python train.py --arch="ecapa_tdnn" --train_examples=15625 --n_mels=64 --hop_length=160 --input="mfcc" --spec_augment=true --win_length=512 --stem="single" --optimizer="muon" --muon_scale="match_rms_adamw" --momentum=0.95 --orthogonalizer="newton_schulz_5" --lr_schedule="constant" --weight_decay=0.2 --adamw_weight_decay_other_params=0.05
Rows from block 9 of a small sound classifier, named by matrix and row number. Each number is 128 + 24 x the weight over its row's rms, rounded and kept within 0 to 255. All counts start at 0. Numbers have three digits each.
After each channel's rows are labels from the 100 clips, of 14976, where the channel reaches its highest value: "top examples" is what is common among them. Only what is clearly more common there than usual is listed. The data: read English sentences (LibriTTS-R).
# c30: last pointwise conv (model.blocks.9.c3.0.weight, 256x256x1), inputs 0-127

c30.25:132191131133135178123086128151122142126150120166170135137102047134191134117128162145115148132029143127142132057134170057150139140138134217043145118135133139148158241133161137127161125128146138117166128061119137098132129131128131130135134136128128128089128127144124130129129129129127153128130128125130128156129094086128125134157142126131136129126164127146113139126203127126129187047127
top examples: voice: female

c30.114:139114145165124044126143106175150137124152142152079117135138130156197139107143229190141128139107175138144152174121161216164142136133135108128119116120119135155133080134149139122087123143152133117097116106130121123118130127131129129126128138128129129172129134124115132129131129129126203130131127129130128206126136104117128120119133111137130175137142124126067179132076120129127121208128
top examples: voice: female

c30.232:231151130146177084167137132160111143131087118184167137146082196136189118137130120132150150103116116127108113122144108148132133139132127164089096103115131131121123099150111133129075131109122132114094127131106132130128127129126124125129127083127127126069127118144139160128128128129131148129129128139133128116121159120116138115098148135122135124117136127126056121127131120138128178131126
top examples: voice: female

c30.12:096049131145142137131141132137149134139091090157211134185071120120146151123132204053140133116185121108119108111126125090152127129130124068059166131129124131129136155108111128143131069127127128093120126079130111173141130143129131134146142140129129129155129138129154156131134135131132133138127129151143130146133155044125125137143128113106183141126156127148043161139156129131128158200127
top examples: voice: female

c30.195:047059133133121158133139103147143120148102136108122137167161169142133132174112189135170114133171139146142142129121153234126139131135135176153141143136136137140144141000131136138196132133138136137128130150129129104121129128128122129110127231128128128169128130125108132127132129128131211128131133129122130186132182110133126126146116127125127127086124127122181131131198131131128131215128
top examples: voice: male

c30.133:092063136129135143131125191104127131121121169144120092209076159134150102173130067186103096140098135137131135092124254157068129127130127134134136130148130131133145148232142129134057140133132131126110135094139137176136128129128130128136129080128128128103128115127135117128137129128131192128150141129123133179132152143128131132093110124133144138152133131138172141135126129131128069107128
top examples: voice: female

c30.244:166144137140125079125125129155114138134091136093120091167142137140175120120119148142123134110100146122108113136152184186179134123128129092122150128124126131136171203139145125136133132144139122141040130143134147047117129135132117127136129097127127126072127116144114093128130129129129074129126130135129129113127193112131109123027128123108156131119134127152120155131123121126136177179128
top examples: voice: female

c30.91:076161107120125086132140159103144057101184171162047132073092174114139081107111133146153070107145132132132129084131081128064128123126128133139152122121121127131110178027135123135036130135131125160118123131141116123118126114125120118122125153127127126127127129123124116129125126129130228135116125134128129127121123115128146131097120141102079135128135128131164147129105136128127143091127
top examples: voice: female

c30.101:117176126154142118132146123199097131132137138121098137147123130162170131125129123162140122128140167154155147152144165248126151144148140121170150142146145150160130107126134146169107149148159145126144116098136131126125130127126140128131126213130129129213129130125127144128129129128125234129142128128137127187129175139124122115195128123116131154120130128121193154128139127130128117172129
top examples: voice: male

c30.146:109128136139156179140135156100128126134127139155103124177161167154155133132118213154133125143115134138134136124127138150150133134132131126119140137135130134132140133089123135138139136140132133111045137138138124146134129129131138128128131209128128128154128123125133138128125130128137166128121135129135131206132179146130125134141130121131080137127127130141155140133188125135128129160129
top examples: voice: male

c30.95:130005084112140109129132120126124123116178168125130133124101102158150097093111133128093069110120111119132131112117074129117119144126127129095119133128119124117081137138170132125116113123124132100156113095124081141106141113127127127115127145129129129108129132127120138129128125129138176129130124123129127201132170056140127132088109145154132133124124129129096130131214132127129163048131
top examples: voice: male

c30.70:129131099125135188126153112142111128119118129135111116203171142130172156127105116140138067138169147175151160163132135165114139117135130197154147146130133136149146099139132138157213093144147133135131124102130121126105130143134130117127123180127127127195128126152129144128126126126126240128126127131120128129128212085140141131087085140155111120134116131120195112127141129129125124183127
top examples: voice: male

c30.131:078036122134173118140125092105121135145091124115116099203137178152154110150125066163141109147119136133135133112139160154128136139135132119145129125135129136135138140054155137132175112116136135093131137158138132116130129123127126127120126190128128128157128122127133147128125128127137180128133138128143127183135149164127124135180144111095080145120125129147180149116145129132130175131128
top examples: voice: female

c30.249:089141141128129223136116136178000137130112136198140120112044000129107089107134185079127132118200127128126134139117161209173124128124128074141113128122125124128146199141189126108023115122127124138090125138145132169127127129130118127124131167127128127109128131147051105128129128128125099129126128132131129121126131103124129125084108131139128142124157127140076165124117134126128145123128
top examples: voice: male

c30.155:083104117125214111134137117083138111141106098120101094179079170149126092109100110125111146130124138128131130073143189104113138142136132121148133123159129137137156176082173137136167142140136135093133136108140098113127130138128141129134130184128129128147128128133136156128135130127138169129110125127182124178138126157126120132154147127107091155112131136151083162132108130135132127175129
top examples: voice: female

c30.26:127136138123136000118150124126173122123119140080093137122150090116149100144127000089098111128089124116121126128126142045125121128125126092086115123128120123124067042147082126116117111120125126128067128192144110160129123124127128125119118144128128127142128130120130131128128128128126082128130127116127127139126108063127131134157132131133115135137187129153195155128102128128145165098126
top examples: voice: female

c30.254:142098138167097155106136128119170129131121146082091154133196151103103077128127068109148127144138101106110107154067096065099113106111126053070193167131121114107182184112131113132141126129101112153118129131164144090126126131127106129130132145128128128194128133117140130128128128128128173128122127126124128120128159126128129131120124133141114134133154128132159149128148127128128078166128
top examples: voice: female

c30.138:037053146136133099137125111101105138131143109136162157170162118160068113180106119151130138154118129130132132135126103149086132134134124127117134134161137133130153134000203134128114137138130135114165128124139113149106129131128131128129129151128129128167128130131129172128124127129142164127130138129159132182145108148125123134122139127131116131131147129133180132135171133131126149117129
top examples: voice: female

c30.37:129000130129127117112086123204103136114119118138099150255163050101063080102132134097111138108105102113106123116123097088176106111108111134118104124117107111101124090184169104093146123110107109081152129192145104094127124130130120126133131115128128128124128124128128123129129129128130099129132127127132128129130093181134125130076150127136130130130132128130114140131099130128127144054128
top examples: voice: female

c30.219:064136143102118194132121119068149124116134092146192102102096101194043122154104255128092126112146122124126125161117097061171125124124112134110139134127127124123127150069143125125155135113123127145125126102126129138135127126122109127097126196134134134121131132128106141127130132137128158132125140138144139153137131091112134127165128130125142127050139130130097139156159122133136103152139
top examples: voice: male

c30.124:099202120148095093125144208173123147115132126114080130162141133154143116139099168148123079144114163144146133121125209060081152134144134141178157150148135147154120171000150141146075101148151142121116125140125129143132129124128149129125131105130130131109129139142125107128130127128124136129126131128146128229131165075117112122129126127109141140122145129128174167133082126130127124168129
top examples: voice: female

c30.162:160109122144109189123167103135141130133166171139098098184183142141158163121111173120158115144146140157147147144121148191201135124131116180158155167132137132140153115130127132144212156149137131134132129108122126087142136122127111129113125182128128128191128123114132160127132132128130174125135132126126131135138215066138131118140096111138110124138121130120141117137169142123118116215126
top examples: voice: male

c30.175:183145098153107174119137112140134119123190165151087085135172113120101131087114184111138120149107120134131129152112157232255119119119114161123163163126124119123150140116105118141157174136119120128143128133124134114150144120128114128106128195130129129192129120117135167127133129128129121126140136128124131191141148054158131116157103089144125127146138130127115129142148153124114106167127
top examples: voice: male

c30.231:125118171151144143151140098121067156130102144184139130224120141099124106095126128149113116098201112117120165054141129203130120129118128128104100165136128117114161209136164118133108124117111128120097124132125126144138127129128123128122130082127127127125127119127116086128129129129123111129125132127129128075129204106130122125040156125122130140115150128136025167129172131132132178153128
top examples: voice: female

c30.238:140079160111125203125125130127095131134103140133128140136120108144123120144127105102153129125187149150149148174111159181160144126139129128143138167137138141146193150109150137140171128148146133125088129126142118020123129126128120129128127139127127127103128129129122141128129128128129096128132129123125129119130213086124127124026113124125127129134123130139153140130171126130127155229128
top examples: voice: male

c30.96:140135082167142000128139129255125135146117125072026101164136172105232129136139102144192116151155149129131131112142160213155134134132128138159123121124127134144136123169129132153089135132141131091134131152135129118129129129128129128130128158130129129149129127130129116128127129128128190129135130128115128169127176172123130117136125122120130155138064124089218170134123130129129158137128
top examples: voice: female

c30.140:123107140140157187142135148102131123136137139158130130173178173165145131150119197153145125149113135139136137136122136161137134135133133135118141142134132134134142129084140135137133140143133134117063134137142132143133129130130135128127132217128128128150128125131133151128125130128137169128121132130133131229133161156130124137147129120131081135126130129139176138133180128132128142162129
top examples: voice: male

c30.184:187132110167123176115129124179089122116179157140110071126131082115118088054126176097118127132083118094092077140119159250222114082114108123103135106121146114113127163130100112107095156126114109127075141148121135132152130124110131132114130174129129128134129136123123148127129128128145093118134134128140130206139110085133128113134125089102145140132134130123037147131114125131121148160135
top examples: voice: male

c30.4:141131160140134116131111106148072102115097108181138130112213085095000097073133157083096115101144135121130136076141107177171134128127125188093145118119124132134083173160192123112136113132136122097109127085115111065140128143126130126119141136127128127163126131128131098129128128128130055128128128125130129105125127074127123127171150129121169140138158129152074156129175128134146145090130
top examples: voice: male

c30.21:172046105138141134141136141047138097111147119130171156069136128128044109173141251150092135122237139135133142163112201094145142131136128087121165138142133139146131070133130136160118124145143135107109131141135111158131132121128129122134115185128128127157127137113127091128128128128130150127122128125121128168129106066124123122132133127117132116102190128170074154129119128127138175086128
top examples: voice: male

c30.79:166151198118143146142074172118096080136085143121194126162110190040116113089110045145056159123135137131132140103155215082160137149135132196071091100136150136142121049110112136156192079134146132109106122102113105205109132111123085139131126183125125124083125129091138127129125127128126141125135125124127129096123157132128138131126128146142153124111152127146142142129160134132123124110128
top examples: voice: female

c30.234:136137126084149242161127132055166134139116109200152134081067077131112119116126097140094151133109079104138085117113021101128113140128129160056163166125131122094159069143161125121115130115093135088113129110112116186132129127128128128129129081128128128088128131133128119128128128128126086129124128132129128139128122123132126135075142135139139132124135128130069127129154128129129165074129
top examples: voice: male

c30.93:140117142123128128135147163201121125131061115193118144189179141129069114125110166132142123150127127174138139152152150089115132131130129155073133044128133127130069206166210132120169036117128129161116136139140114128107126092129132134131128152128128128155129133108122137128128127129131145128120125128128127083129126112125127127171106143127164127129126128134045118128095128127123140122128
top examples: voice: female

c30.5:141081164141133178125113074104158060123115138135178155118155126089177114145142167113101122114131147132140148154142155230161141132131125084101124104117122134147118127129147128126116090138146126085142124113123110155133133155127128132146144189127128128115127125141134098129126126128130069127134128128131128171134174025127126135068152134130193134129156128155052141131096128132155192161129
top examples: voice: male

c30.233:132139130164136001128131137162162139136089147088110120229144158125164117130129110149155146137143141090106120106128199186148134129131130055107098107131125131128139155122149132130114135119127128103070131142162132061129129128128121128131128082127127127087127126138122083128126128128130111129136126124134129156129165105110102117125128117068148132125129126135103142129122125135129149196129
top examples: voice: female

c30.245:131132125109140189150130130124108127124111109162157115081127081137122118112125133130120135118184099131144138148128040127205114134123128193134138144126130122121196132137138120115150126139120130112124128111087119231129128130128126127130129114128128128061128123136131145128128128128126021128123128127131128140128120114131132131092137133117140134123151128136078157126152130131129200062128
top examples: voice: male

c30.14:087228123125131186133142126143126165128111114159143113120167087125165142104126182118098144134198121106122112159130110197159125125125127165150131128129131126128153206146148121113104107134127124121105129149135129125134128130126127127137137216129128128194129138158130144129131129128133146128133129117129129158132203129127122137130128119117111123129142128134179124129122129127116168171125
top examples: voice: male

c30.186:182123107149113180124165113145138126128179169133081093190174138135156160105108173123153118154132136150141141142124166200237132123128115168151151161133134129137156126121113130140204169146134128124135130114123130085140140122127115129112126190129129128176128123113135159128131131127130166126138134126129131158140200059146129116146097103133125124139120129122134119136156148124117122197126
top examples: voice: male

c30.51:143053122167167039127178127158108140147143129108108123221109154133160205135119144160134140104104171109127130167150224108175150128137125078101145107123126143159176159123177146142128145142152135078121136106128106190128132130129119125133131118128128128085128126130136119130125128128133130128141131128155130159133174067124107118189124118090137138112126123154109150128107130129127173191128
top examples: voice: female

c30.3:150024162143134198138079109195091159134124150178121150147126107123102151109134134144136132121141133111122106112127178137149136129130127117097145121135128132135130255124234131131033044122132132098123126131132081147132129132126129133115131082128129129102129133180117084122122121128127095108132129127133127127113126169127114124157159126124184127158135128131104143126096129098116200156128
top examples: voice: female

c30.78:124119096125130202126151116142107127116136135137134112192175136135150149124100124132126064130159144174147158159126107162112136115132127199145146145127134133146148102135136134155219084143143130139141126095125120137103128143134127121125125180127127127191128124152129155128126126127126234129123127132121128130129192073139144132105085141163108126129124131123192119128150129129126116171128
top examples: voice: male

c30.108:129141117160124082127145121193117137131137135118083140170149144126168151109134175155155119133137163148145144153133163255117145136139131151144138134132136142154130099134139138165093136145152137125159115110133128128124128128127139128130127221130129129220129126128128142128128128128127235128142128128134129192130176137124125115187124124113131161128129128123182163126120126129128127179129
top examples: voice: male

c30.8:134015135128136070145093129153113150117130113127222150043129111123077135155125159109104149144127130115125125255142187092151129134129129129137131131132129131132171126109112126133127109141134127065137128066111102147130129134123130129134135122129128128107128122150126137128128127129127126128133128117129128169128168074124122130123141121113138122128157127142066138128181125129131204126127
top examples: voice: female

c30.226:073121107148116095113113122165158107139106119210149128147110112125165117106123104116135137144092078089148104106108107135131112130124125128027207182108126122099142107131155124119178129122104126104132128121114117160128126129129127128130129111128128127060128133135136146128128128128130033129125128136131128148131143144129141134003140131173132135116139128129108137128185136131131189087130
top examples: voice: male; the word "the"

c30.16:142144150143136136139112143193093114114173090186059169081143125150000109112116192112082126119082124109129107149127097193133128125130127151108152127131126130129188224124164125131053098130128127118094125125127108112142118136126128130149143124128128129150128141136126127129129129127132154127124128116131127112126141078127126128130137122128156124156166127161099141128118129132147166104129
top examples: voice: male

c30.39:129064121106140127124086123153095133117119114133124102108128101121191000122124186055137125163171129116129132069140255205147130150131139178092125129127121129133144158200124126152109128130136128112132131060111129213128128128127130127126127109128128128172128123125133131128128128128127155128108128128122128121127154148130131129191135128134130123112124128130141122129147129127128167199128
top examples: voice: female

c30.116:142152101168146004133143129193120137129134128084040104144142173126184146110123109184150126150133157126136129135143180246161141134135128118141122119128124137150137122170126133154043136147149132075149125122143124132127128129126143129131129169130130130169129131129128128129124127128129180129147127129135129196127170142118116114165133119111137154129102122106198176131140127134129153139129
top examples: voice: female

c30.197:117052125132138018125131123195127127126122121102000158122129126056129137090163000149151121149103141138135131150143185078153140132138133128114120121136135138140154128068131142118030136130143135105146131163149132112126129129127144128149128131128128128134128123125148131132131129127131151129145128127133129156129136135132125131139128130127133116167114121120152097127133137130129173148127
top examples: voice: female

c30.246:219124140174145050131148134146175151133090139095103154166183180137182129151131082127159152138069124126134135124130128229092129127127126118113154133131126129131125000142117126152153127133132125119091125136136128023124128129126138128133129080126127126119127126142126145128128129128126136130140128131133128145126168118116123130112108125132143119124098128124137096133162131121130119147130
top examples: voice: female

c30.139:212112129125154183133131018108124124128111140143166133036105123229114093127140143113145116106170133132131132087126150072064132131132128136127128134150132131132142133145105131135088136130131133096178132093100059159127128129131129128128130127128128128123128118131121118128129128128131113128102122127113126200133096111126129130136129128129000131064131128130206130128149128129128060160128
top examples: voice: male

c30.228:158143143161135052129136155163115135137089138105133102197115168121174111124130145149130119112096133087096076124135143220174132128128128095113126117128124129119161183139154129151162131133120127127022127132138141098137127131131122126128127091127127127095127128143119093128128129128131057129132129136133129110127144128124097123081133126079138137120150128146077167131134107129128192142128
top examples: voice: female

c30.209:217123118115132131142131133102105136130148022229153213093103166136140129194114131153114141084075115116119117169134109180086122125123135084147112115126130123119112122192119125104073132116119125114120118157120143111098127126127128126140128189126126126158128123131133118141133129130128164126141122125131129131120150184121121116107132123125127132153102123132114113129112127129129170111126
top examples: voice: male

c30.64:139108100109136171135132129118110118115162139142167127127141152132098143130099053169064052120139155173158168174141153161135152134144128177114144123128123145160134131132107146145172089148159144147136131112128131163098135135126130124128127187128128128152128124148125159129126125127129255130131125131122128165129172088137149135106095145164120125130137129134213125128189131131127113110127
top examples: voice: male

c30.227:000145128178115018119102123137124135134112141157156129188173083120129128086130171161125116129134121126123145152131155004163121127120127194141164163123123120124177205128188124186157127118123125125134129126129130108130128128128127128128128115127128127105128127133129134128128128128128078128136128127129128136128127135128127129044132127145129147125163128132075172128114128131128144131128
top examples: voice: female

c30.121:126147125153131103127147119192115137132131133115106134168143133142174150120130169145151115123151166155151151148133161243121148137143133149147142140135139146158133102137135141166121135148156139137145116107132129123123128127126140128129127226129129129223129126127127149128130129128127250128140130128130129179130191138125124114180120124111126165126133129128183164126121127129127122186129
top examples: voice: male

c30.69:122121096129129194124152111144105128117125139137128115195176138136156151132102132132128063129157145173146157158127101163114136113131127193144147145126133132145146105124136134157221089142142129140134125094126120136105128145134127120125124166127127127195128125153129146128126126127126218128124127132119128126129214077139143131106082139160111125133126132124192119128150128129126117170127
top examples: voice: male

c30.18:099225126126128208131138117134128159130102112154141123136176087127154142119126181118089140138193128121128122162131094181146129129129130169157131134134138130132150197144142128123115111139132128126113129136132127112130128130127124127136139184129128129198129136165127157129131129129133164128132129123123130146134206114127125135146127120118109123129144129132192119130135128127109157178125
top examples: voice: male

c30.151:090136119149143031145141089181163123160182138144060230119181190094168151108132106164165117133156128110121118136120115073103124135126126107116120113152120126126150153116111128120177147137127125104131115153069078159124129128130139128128128140128128128176128193129133108128126130128126133129127134127240131161141081085122126129167126127117088127110112115125151127128155130132126148183128
top examples: voice: female

c30.177:151147103145111128131168113157137128128182166125092078202192151127175172100111160150159116154122145144139138139125163245224139125134119164164141148135135135144156146122098136135149173146140132129110140116120135089138144122109126128109128209129129128168129123114128153128130130129146172111137132125128131177138175068145121114144106098121132128154121129121128126137150136124119133194151
top examples: voice: male

c30.99:129102118181105059121101131142109127144130179156091165140154194152125179125146236156170129149152154136155136137125136207115148132139124143100168132133134140157116098129135142158048130125152142120114119130136120061125124123126118128134127154130129130111129137129131137128129130128128216129139128127132127199130163032129123130081123123125110169121144128129050172133156123125128165177128
top examples: voice: male

c30.19:155072134138132126121063131115086170111116125126188152095153076144066095133129134101084160131102136135142143255141145067173139128129128077069158151125123135147220130134082127148087090144144127093068128096131089167133129128128128134129131127129129129125129119140132129130128129124131128132129128120129128141126164098123122125173127123117138126138165126176088159130192127131134174140128
top examples: voice: female

c30.169:145147114142122139143162090094132129150178193128058139104076126084140170093118103155113101140068148126151132148148234139231153145146123063101162150133131145153107209155051147142095176141153146119145129115131127178134137127125130126126128158132130130115129130126133146129128127127127146129151131127140132173138098118111129123191129106117158128138142127142112139141160131128127109109127
top examples: voice: female

c30.217:144032130142142043132135128183141128137106162099039186141142162045144141110161000149150125139118137119130123135135184133159138132134140086128119120132132135135130110047117136118113140117134135102146133167156137109129129129128142128144128178128128128121128124126145117128129128128130159128146129128144128166131125134131124127133131124119135107145113122119179096128159131131130166130128
top examples: voice: female

c30.241:135145138149129074130124131170134130123113128128123125210138134129171163137129104127136103128153116116122129112103134160127121123121125119109124146131124122120159096169116120142131116111121120131095126145148135008122124129134110127133132095127127127098127123182118099128127128128127088129130127126126128098125173138122118129040108124125160126127128128130112128136167124130128114166125
top examples: voice: female

c30.27:087108139121127152125144182196133124125145094165163155061127040127088134114121226063162091137159116099111111212118057210161118126124133139125141117130126124117169164134207117108148083125121117095099127156116116165134122147127128127143152104129128128152128131173116130129128128128130092129124129126139128112118143146127124137129170122119244130138155128147086149126111128134162205125130
top examples: voice: male

c30.45:153050120160130108137140107110112133124145145147150166211107194113099186165126087162097140123089165151158164143160229133122166147158132170167123131140143161168129162151149162150148152163168158129064129128115110120123132132131112126136131137128128128080128128131134127130129128128131177128145129127127130144131191141131125127142118125122125128133146129138186139130231131128129154138129
top examples: voice: female

c30.54:133060138151118147116142101161117120136138146150100146198192157144137179141127120134184131140127149153153149148124162191135142116135124194181160169135136137151164081113172135152164122145145130117107127126122103028122129125130110127137126131128128128135128128125125147129130129128130173127137130128122130151132212095133129129096103127122113127136120131116164127131151130126125172206129
top examples: voice: male

c30.24:158241141140145226131095131068073169117124120114150156100155132142147126153148040123070160131145136109142117227129145035191145132136129065142124144127140141145221234108087135091117100145147137090144130104104151133132121122124135136143146112130129129114129120134134122129130126128132147130123128128129129205128097104128125136137140133140143127124152127118109140130094131131123136181129
top examples: voice: male

c30.164:159120094142112082138116141169130117114182142099119135139100186103075139097111129114083115129065137128135150123172255155223145155143129108055098101149132144142118145165076145131127182149147145109130133150136134184141149127129113128121130182130129129103128129127132156127124124128125084127139134130124127127134133131149124116165122097134152123152158129146100143127174151127122124096128
top examples: voice: female

c30.239:163153152189159073145122138153058134134067158168125133161137092142172129122128149150119141100174135144119166020153164255146128132125129081133124106142136126138127214159141126166107129118130128132063130141128139144126128128128147128132127118127127127130127124155125122128127128129129121129128127135135129108130192107120126125114121131101139138120153128136067161128169130142130171143132
top examples: voice: female

c30.225:152129136133125043140135126200195151133095119090123111155187200148132121170122125115180141143123111077092057161114184196114123123122119123154089063128119124117122064143111122099093126112112122123117130135149129081129128130128123127131128082127127127164127132139131103128129128128127080128136127126148127118128166110113106123220125121051141135128149127141106136128129130131129145160128
top examples: voice: female

c30.208:088217107123120082128127137113149135108140106148071069126138107142086132046128169130082130127189126127128126132113108107089128127128136104122132130123129128127129126013132129120101113118127129137145130131164156085136128128133132128157128159128128128165128124128158157131119122127128185128154126126126125093126177096133134130142130128127128119163132125127169109125156120128127123142128
top examples: voice: female

c30.230:083084136162128014115144132159176134138070142113107142177126126113128137140119106173156132140155144111126136135118184068178143129135125086093153142132121137140186188119166138148162132119138133105111132145160121063129130128129122129133129111127127127070127128136122093128128129128130089128140129123142128147130179096118109124074128117095140142119125119145149157131155126133128143230129
top examples: voice: female

c30.113:156139142165106062129129132172155128163117177113139103174140127163216125142138116211140129138132190132151152185114130198135149125140120151144136148110131144159118095201106132174106095154156131121115120133128127153132126128127126128128128119130130130098129140132123132128128128128127201128135128129134128192133089136123113123115132114138133165127143127123097186128106132128128137194129
top examples: voice: female

c30.236:167122121158107045114099117133092117112086124102104097197101129146152107124110137143104141102142130097100095092123184188145123105121105088086115120127122121117152232122127117152120116136117125127020129132150142134133130127139117128132129127127127127112127127144118088127137128128127066129134122149110127151129174115119105123093123125095114132171172123135047161134145119129128160144131
top examples: voice: female

c30.104:101135153128113134119134120114094140102127081175136126131117064219056115135127197110092121099110152143146139130115106199107143130140134128149155153131136142148113127071149136155072135138147136137133107090126122136125127127131135128128128211129129129223128130130130158128134131129124194129130131128124129192131145101122117125221130121110128143112195133150082142131129128128128079188128
top examples: voice: male

c30.229:159082157110128188129117132135097131132101139126127143138113124137125121149127078108149132129183149150150150161114182195157146129141130139136129162138136143148185140114138139139187130149148135123085130137146121015123129126129120128128127132127127127093128128131122141128129128128129101128134129123127129122130195098125126125033116125124130125132122129140155133130189126131128152206128
top examples: voice: male

c30.250:242133136116132190132137133091120128129086141146122142156116085129161119157121117087093143112201117107109112051163160215154132124126127126165035107126130125119145179148168129110018130127123128124082128144171137073122128129128122127131128104127127127112127126145121137128128128129125139128128129125134129100129185106123122123118101124114140139121152128139098160126150130133130101168127
top examples: voice: female

c30.107:125137092157111045126158131255107144146131117101069099181198176120173185007119135142123121157132150135136135053130181236115137137135130150157130128121132136146137116067112135156086138159143134109172123108139135129143129128129137129131128181130129130140129142131131110128128128129126176129125129128126128137129147120120134119127136125117151149142110128109174159144115133128127083125129
top examples: voice: female

c30.123:139141112161118016130138133162110143098146100148016154125139162167147119095147142166155124126122167142149137114130152216109152138145132128182154147136135148161112139127141143160007135139158144102087116133121120124136129130130142128128128169130129129177129130128133143128128131130126142129140127129139128209130123137120121121148136114123145130124080128075181143126139129127128132179128
top examples: voice: female

c30.161:168145119144111195124168109142127128129175170133089106177182119145152149110112159115156112156157135150140138142118136222217131122130116176170147159138139130135158109107110130140206161150132128136132128127121136069142137123127111129110126190128128128184128123116132168127131131128130168126135133127127131157138200081143132117128099105138120123139116130113143113136155146124117118210126
top examples: voice: male