A small sound classifier, trained from scratch.
Model: norm groupnorm, activation relu, depths [16].
Training: muon at rate 0.007, 5600 steps, batches of 64, held-out accuracy 99%.
Data: 15625 training examples, 22.9 epochs.
Rows from block 9 of a small sound classifier, named by matrix and row number. Each number is 128 + 24 x the weight over its row's rms, rounded and kept within 0 to 255. All counts start at 0. Numbers have three digits each.
After each channel's rows are labels from the 100 clips, of 14976, where the channel reaches its highest value: "top examples" is what is common among them. Only what is clearly more common there than usual is listed. The data: read English sentences (LibriTTS-R).
# c30: last pointwise conv (model.blocks.9.c3.0.weight, 256x256x1), inputs 128-255

c30.195:128128129106129133162128128129128126129127168129129128140199129128128126175128128120122128128128124145149201117132144134127128130174127125123128128127155127130132160128128128165128128128120128128127131129128128091147130128129130131158125131145132128128128128111129127127126124126128114124166130121124123121119122128142127128128128128122165129141125143120126130127121127085122125139111
top examples: voice: male

c30.206:128128129100129131216128128129128120129125155128129128144198129129129126131128128126103128128128125147158209128131143132127129131184128124123128128140176128133134147128128128142128128128114128128127147129128127087188130129130129130153145130178133130129128128119129127127126157126128138124168134125124126126124125128130127128128128128121197130147130148129129129127121127080121131125119
top examples: voice: male

c30.151:128128128091127132102127128129131153129124114127120129138157139129129129123128128132090128128128125110097117132113109111132128127167129129128131128109124129125140102132128128043128128128150128128131097130129123121102129136132132127145123128063133103130129127129136128129127133154128189131141130130124130131129133141156130132131131132126183134144177143154097134130140130101138075107126
top examples: voice: female

c30.197:128129129154128132149128128128128125128130125128127129140152127128129128035128128141156128128128136136149162149128131126128129131125128127135128128165117128131135110128128128116128128128123128130129115135129126175136130128129131128128182128153117132127127128136131129133127122130134208129170127139131138147141136128156129129129129129125172129135128144133127130134132125111123175096140
top examples: voice: female

c30.25:129130129127129141147129128128128195128130100127159128126128127128128128077128128132159128128128123128133140127128128128126128129121127129140131132129178135128136100134128128116129128128129128131128130131128128122131125135133125129121128127129153134130127127089129125124129171128133131098086118125137128127128163127124137129129129129130080131140130142129132179098140140121116163076129
top examples: voice: female

c30.116:128129128102128137144129128128130144128115150124126129136166128128128129132128127151141127127127125116106183134122116117129128128159123127134129128137180128127138120128128128194128128128106127125128104129127129100063126135118128124125132125054138133128130129161137125127126088122133059132113125128115128128128145131148119128127128126129113129148131113129129136131135131120113068134097
top examples: voice: female

c30.230:126127126125125111073126128128128120127117136129116129135188130129128129142128128132092128128128122127137219131127125126127128127148127127152125128142170128126134110128127127169127127127121127133130127125129128124095122143143126115162124115158158142122125120177131129130121138123124135127207114131126130139129133130237129128129126130145168163155138143127127135113132118129131112125128
top examples: voice: female

c30.124:128129129151130126099129128118127171127131138121148129130178129129129128134129128149137128128128131129118177111128130129134129129161129128140126128084234129131117162128128129091128128128147128131121084133131126120109127142133124126155131128103144140133133134163145133141140126129140110134163131127134127129128129137181124130130130129138119131151147136134142141117118127142122085149124
top examples: voice: female

c30.76:130130133142130138127130128127127104130134184139116131128175131131132130234128128112132128128128125128154211122128128127127128128180129129135137127128139126129125170126128128145123128128202128132124144117127135178157140125126140144123118144136147178136123127123128136134129124101134119122165126127135129124128139127169134127126126126132127127124129124124112116131118097153101109142112
top examples: voice: male

c30.241:127126125120126155004127128128128096126129175128099128133170123128128128182128128121075128128128118127143185124128127127128129128169127128116130128117131128135123163128128128194128128128124128127131137122129120131102125131105133121179137122179127096118124122189122124120126135130116122100221119130128127132127086128239128119119120119127174156135131112117116114094109121132146124159118
top examples: voice: female

c30.3:132132131143131141177131128128128152125115068116094128134170127128128128083128128123161128128128130128120151126128127128128128128150128126090128128132117125127123118133128128132128128129131128135129126123127136136133123133135121121137129122117162124132132133119111119117123201126116119155142119126133129130129103127115145128128128128116153117129128125131137141151129125113168161127129
top examples: voice: female

c30.13:132132130117130136140130128128129179122118161118147126121158131128126126127128128121169128128128137116084125136127119125128128128149127127129126133150122138131135114134128128097128128128192128127133141122127123090174124134135125122188126124139160146121121118161100128126127149126127118077172133127129126128128138129161135128128128128125182105135124106130125130151130136164150091165120
top examples: voice: male

c30.209:129128128119128129169128128128128124128131134127133129112159130130129129020128128163073128128128130131170086167127126126123127125151128137133128128127109128136123154128128128173128128128133128130128043127128129188111127128118127123120111126049129128130129128128129129128127110131129115134166138132132131139134130128082129129129129129130080129137132129137130125121139128140130093126068
top examples: voice: male

c30.255:132130134130130134132130128128129133121136169122112128131112130128128128152128128132111128128128128127105118127128127128127125129173129127137135129129156128121127155128126126064128127127138127129134128115131121133146127131128106123160119124173161135129136131144147139125140131141145138132135111130138127136127133126120128127127126128148117106101128129132134145137119127125142153081120
top examples: voice: male

c30.147:128129129154129134130129128129129124129126219130114128132173124128128128148128128126141128128128123122125139156124120123129128128111127129129131128167229129123119053129128128150128128128183128125128104127127126188130130129126131130116129130155130162130126127242129125129130203094130162130137130128129128128128133121244128129129129129128126133133136138129121129128133127166121137138117
top examples: voice: male

c30.224:127127127123127118091127128128128107128127116133124128121187130129128128120128128124133128128128128130145195130129130129128127127143128128132125128131168127128128157127128128149128128128135128132127120130129128127134136135129144135140126136157131127118122120142129131131127091130130122127226124128136129123128113126255130127127125128131217135156127127129127108132118129122110059139121
top examples: voice: male

c30.238:127127126124127117084127128128128102128129122133121128121209131128128128131128128127121128128128130131148204131129131131129127127144128128140124128129152127128126162127128128139128128128145128133128119130129129129135135135133144134142128135164132125118122120136131132131126096130129127126221122129133129124128109127255131127127126128131208139155126128130126108125120128123114067140122
top examples: voice: male

c30.249:128127127138128136135128128128129136129124119135111128132131128128128128137128128127134128128128125128131142128128128128129128128141128128125129128105151128124127130128128128143128128128116128127131131126128127123126125119109129125140121124148111127119124122135130126128126112127127129128141127125128128113125128129175127129129129128082156133149129128128127102107127125131171153137122
top examples: voice: male

c30.177:129128130146129149109128125128140130122127161130142128134214129129129130149128128131161128128128134128130186134128128128126130130183126136164127128135139129145130208127128125147128127128162128122125126136147118133129130133117134133130121131144152082132127128187141133144140114128137121119158132127127129126128083127194135128128128128130165124121121139130161126131128169127104104099121
top examples: voice: male

c30.54:130129130135131132123130128128128099128126156127128128127224132129128128132128128128143128128128134133130160137131134133127127128151127127121125128134120127132131224127128128140128128129150128136128110133131130142160138142113139140130127143128153122132130132130140129138128110124145131126193127128131129128129104124238131125124124124122200124146121124136127130108101134117088054157115
top examples: voice: male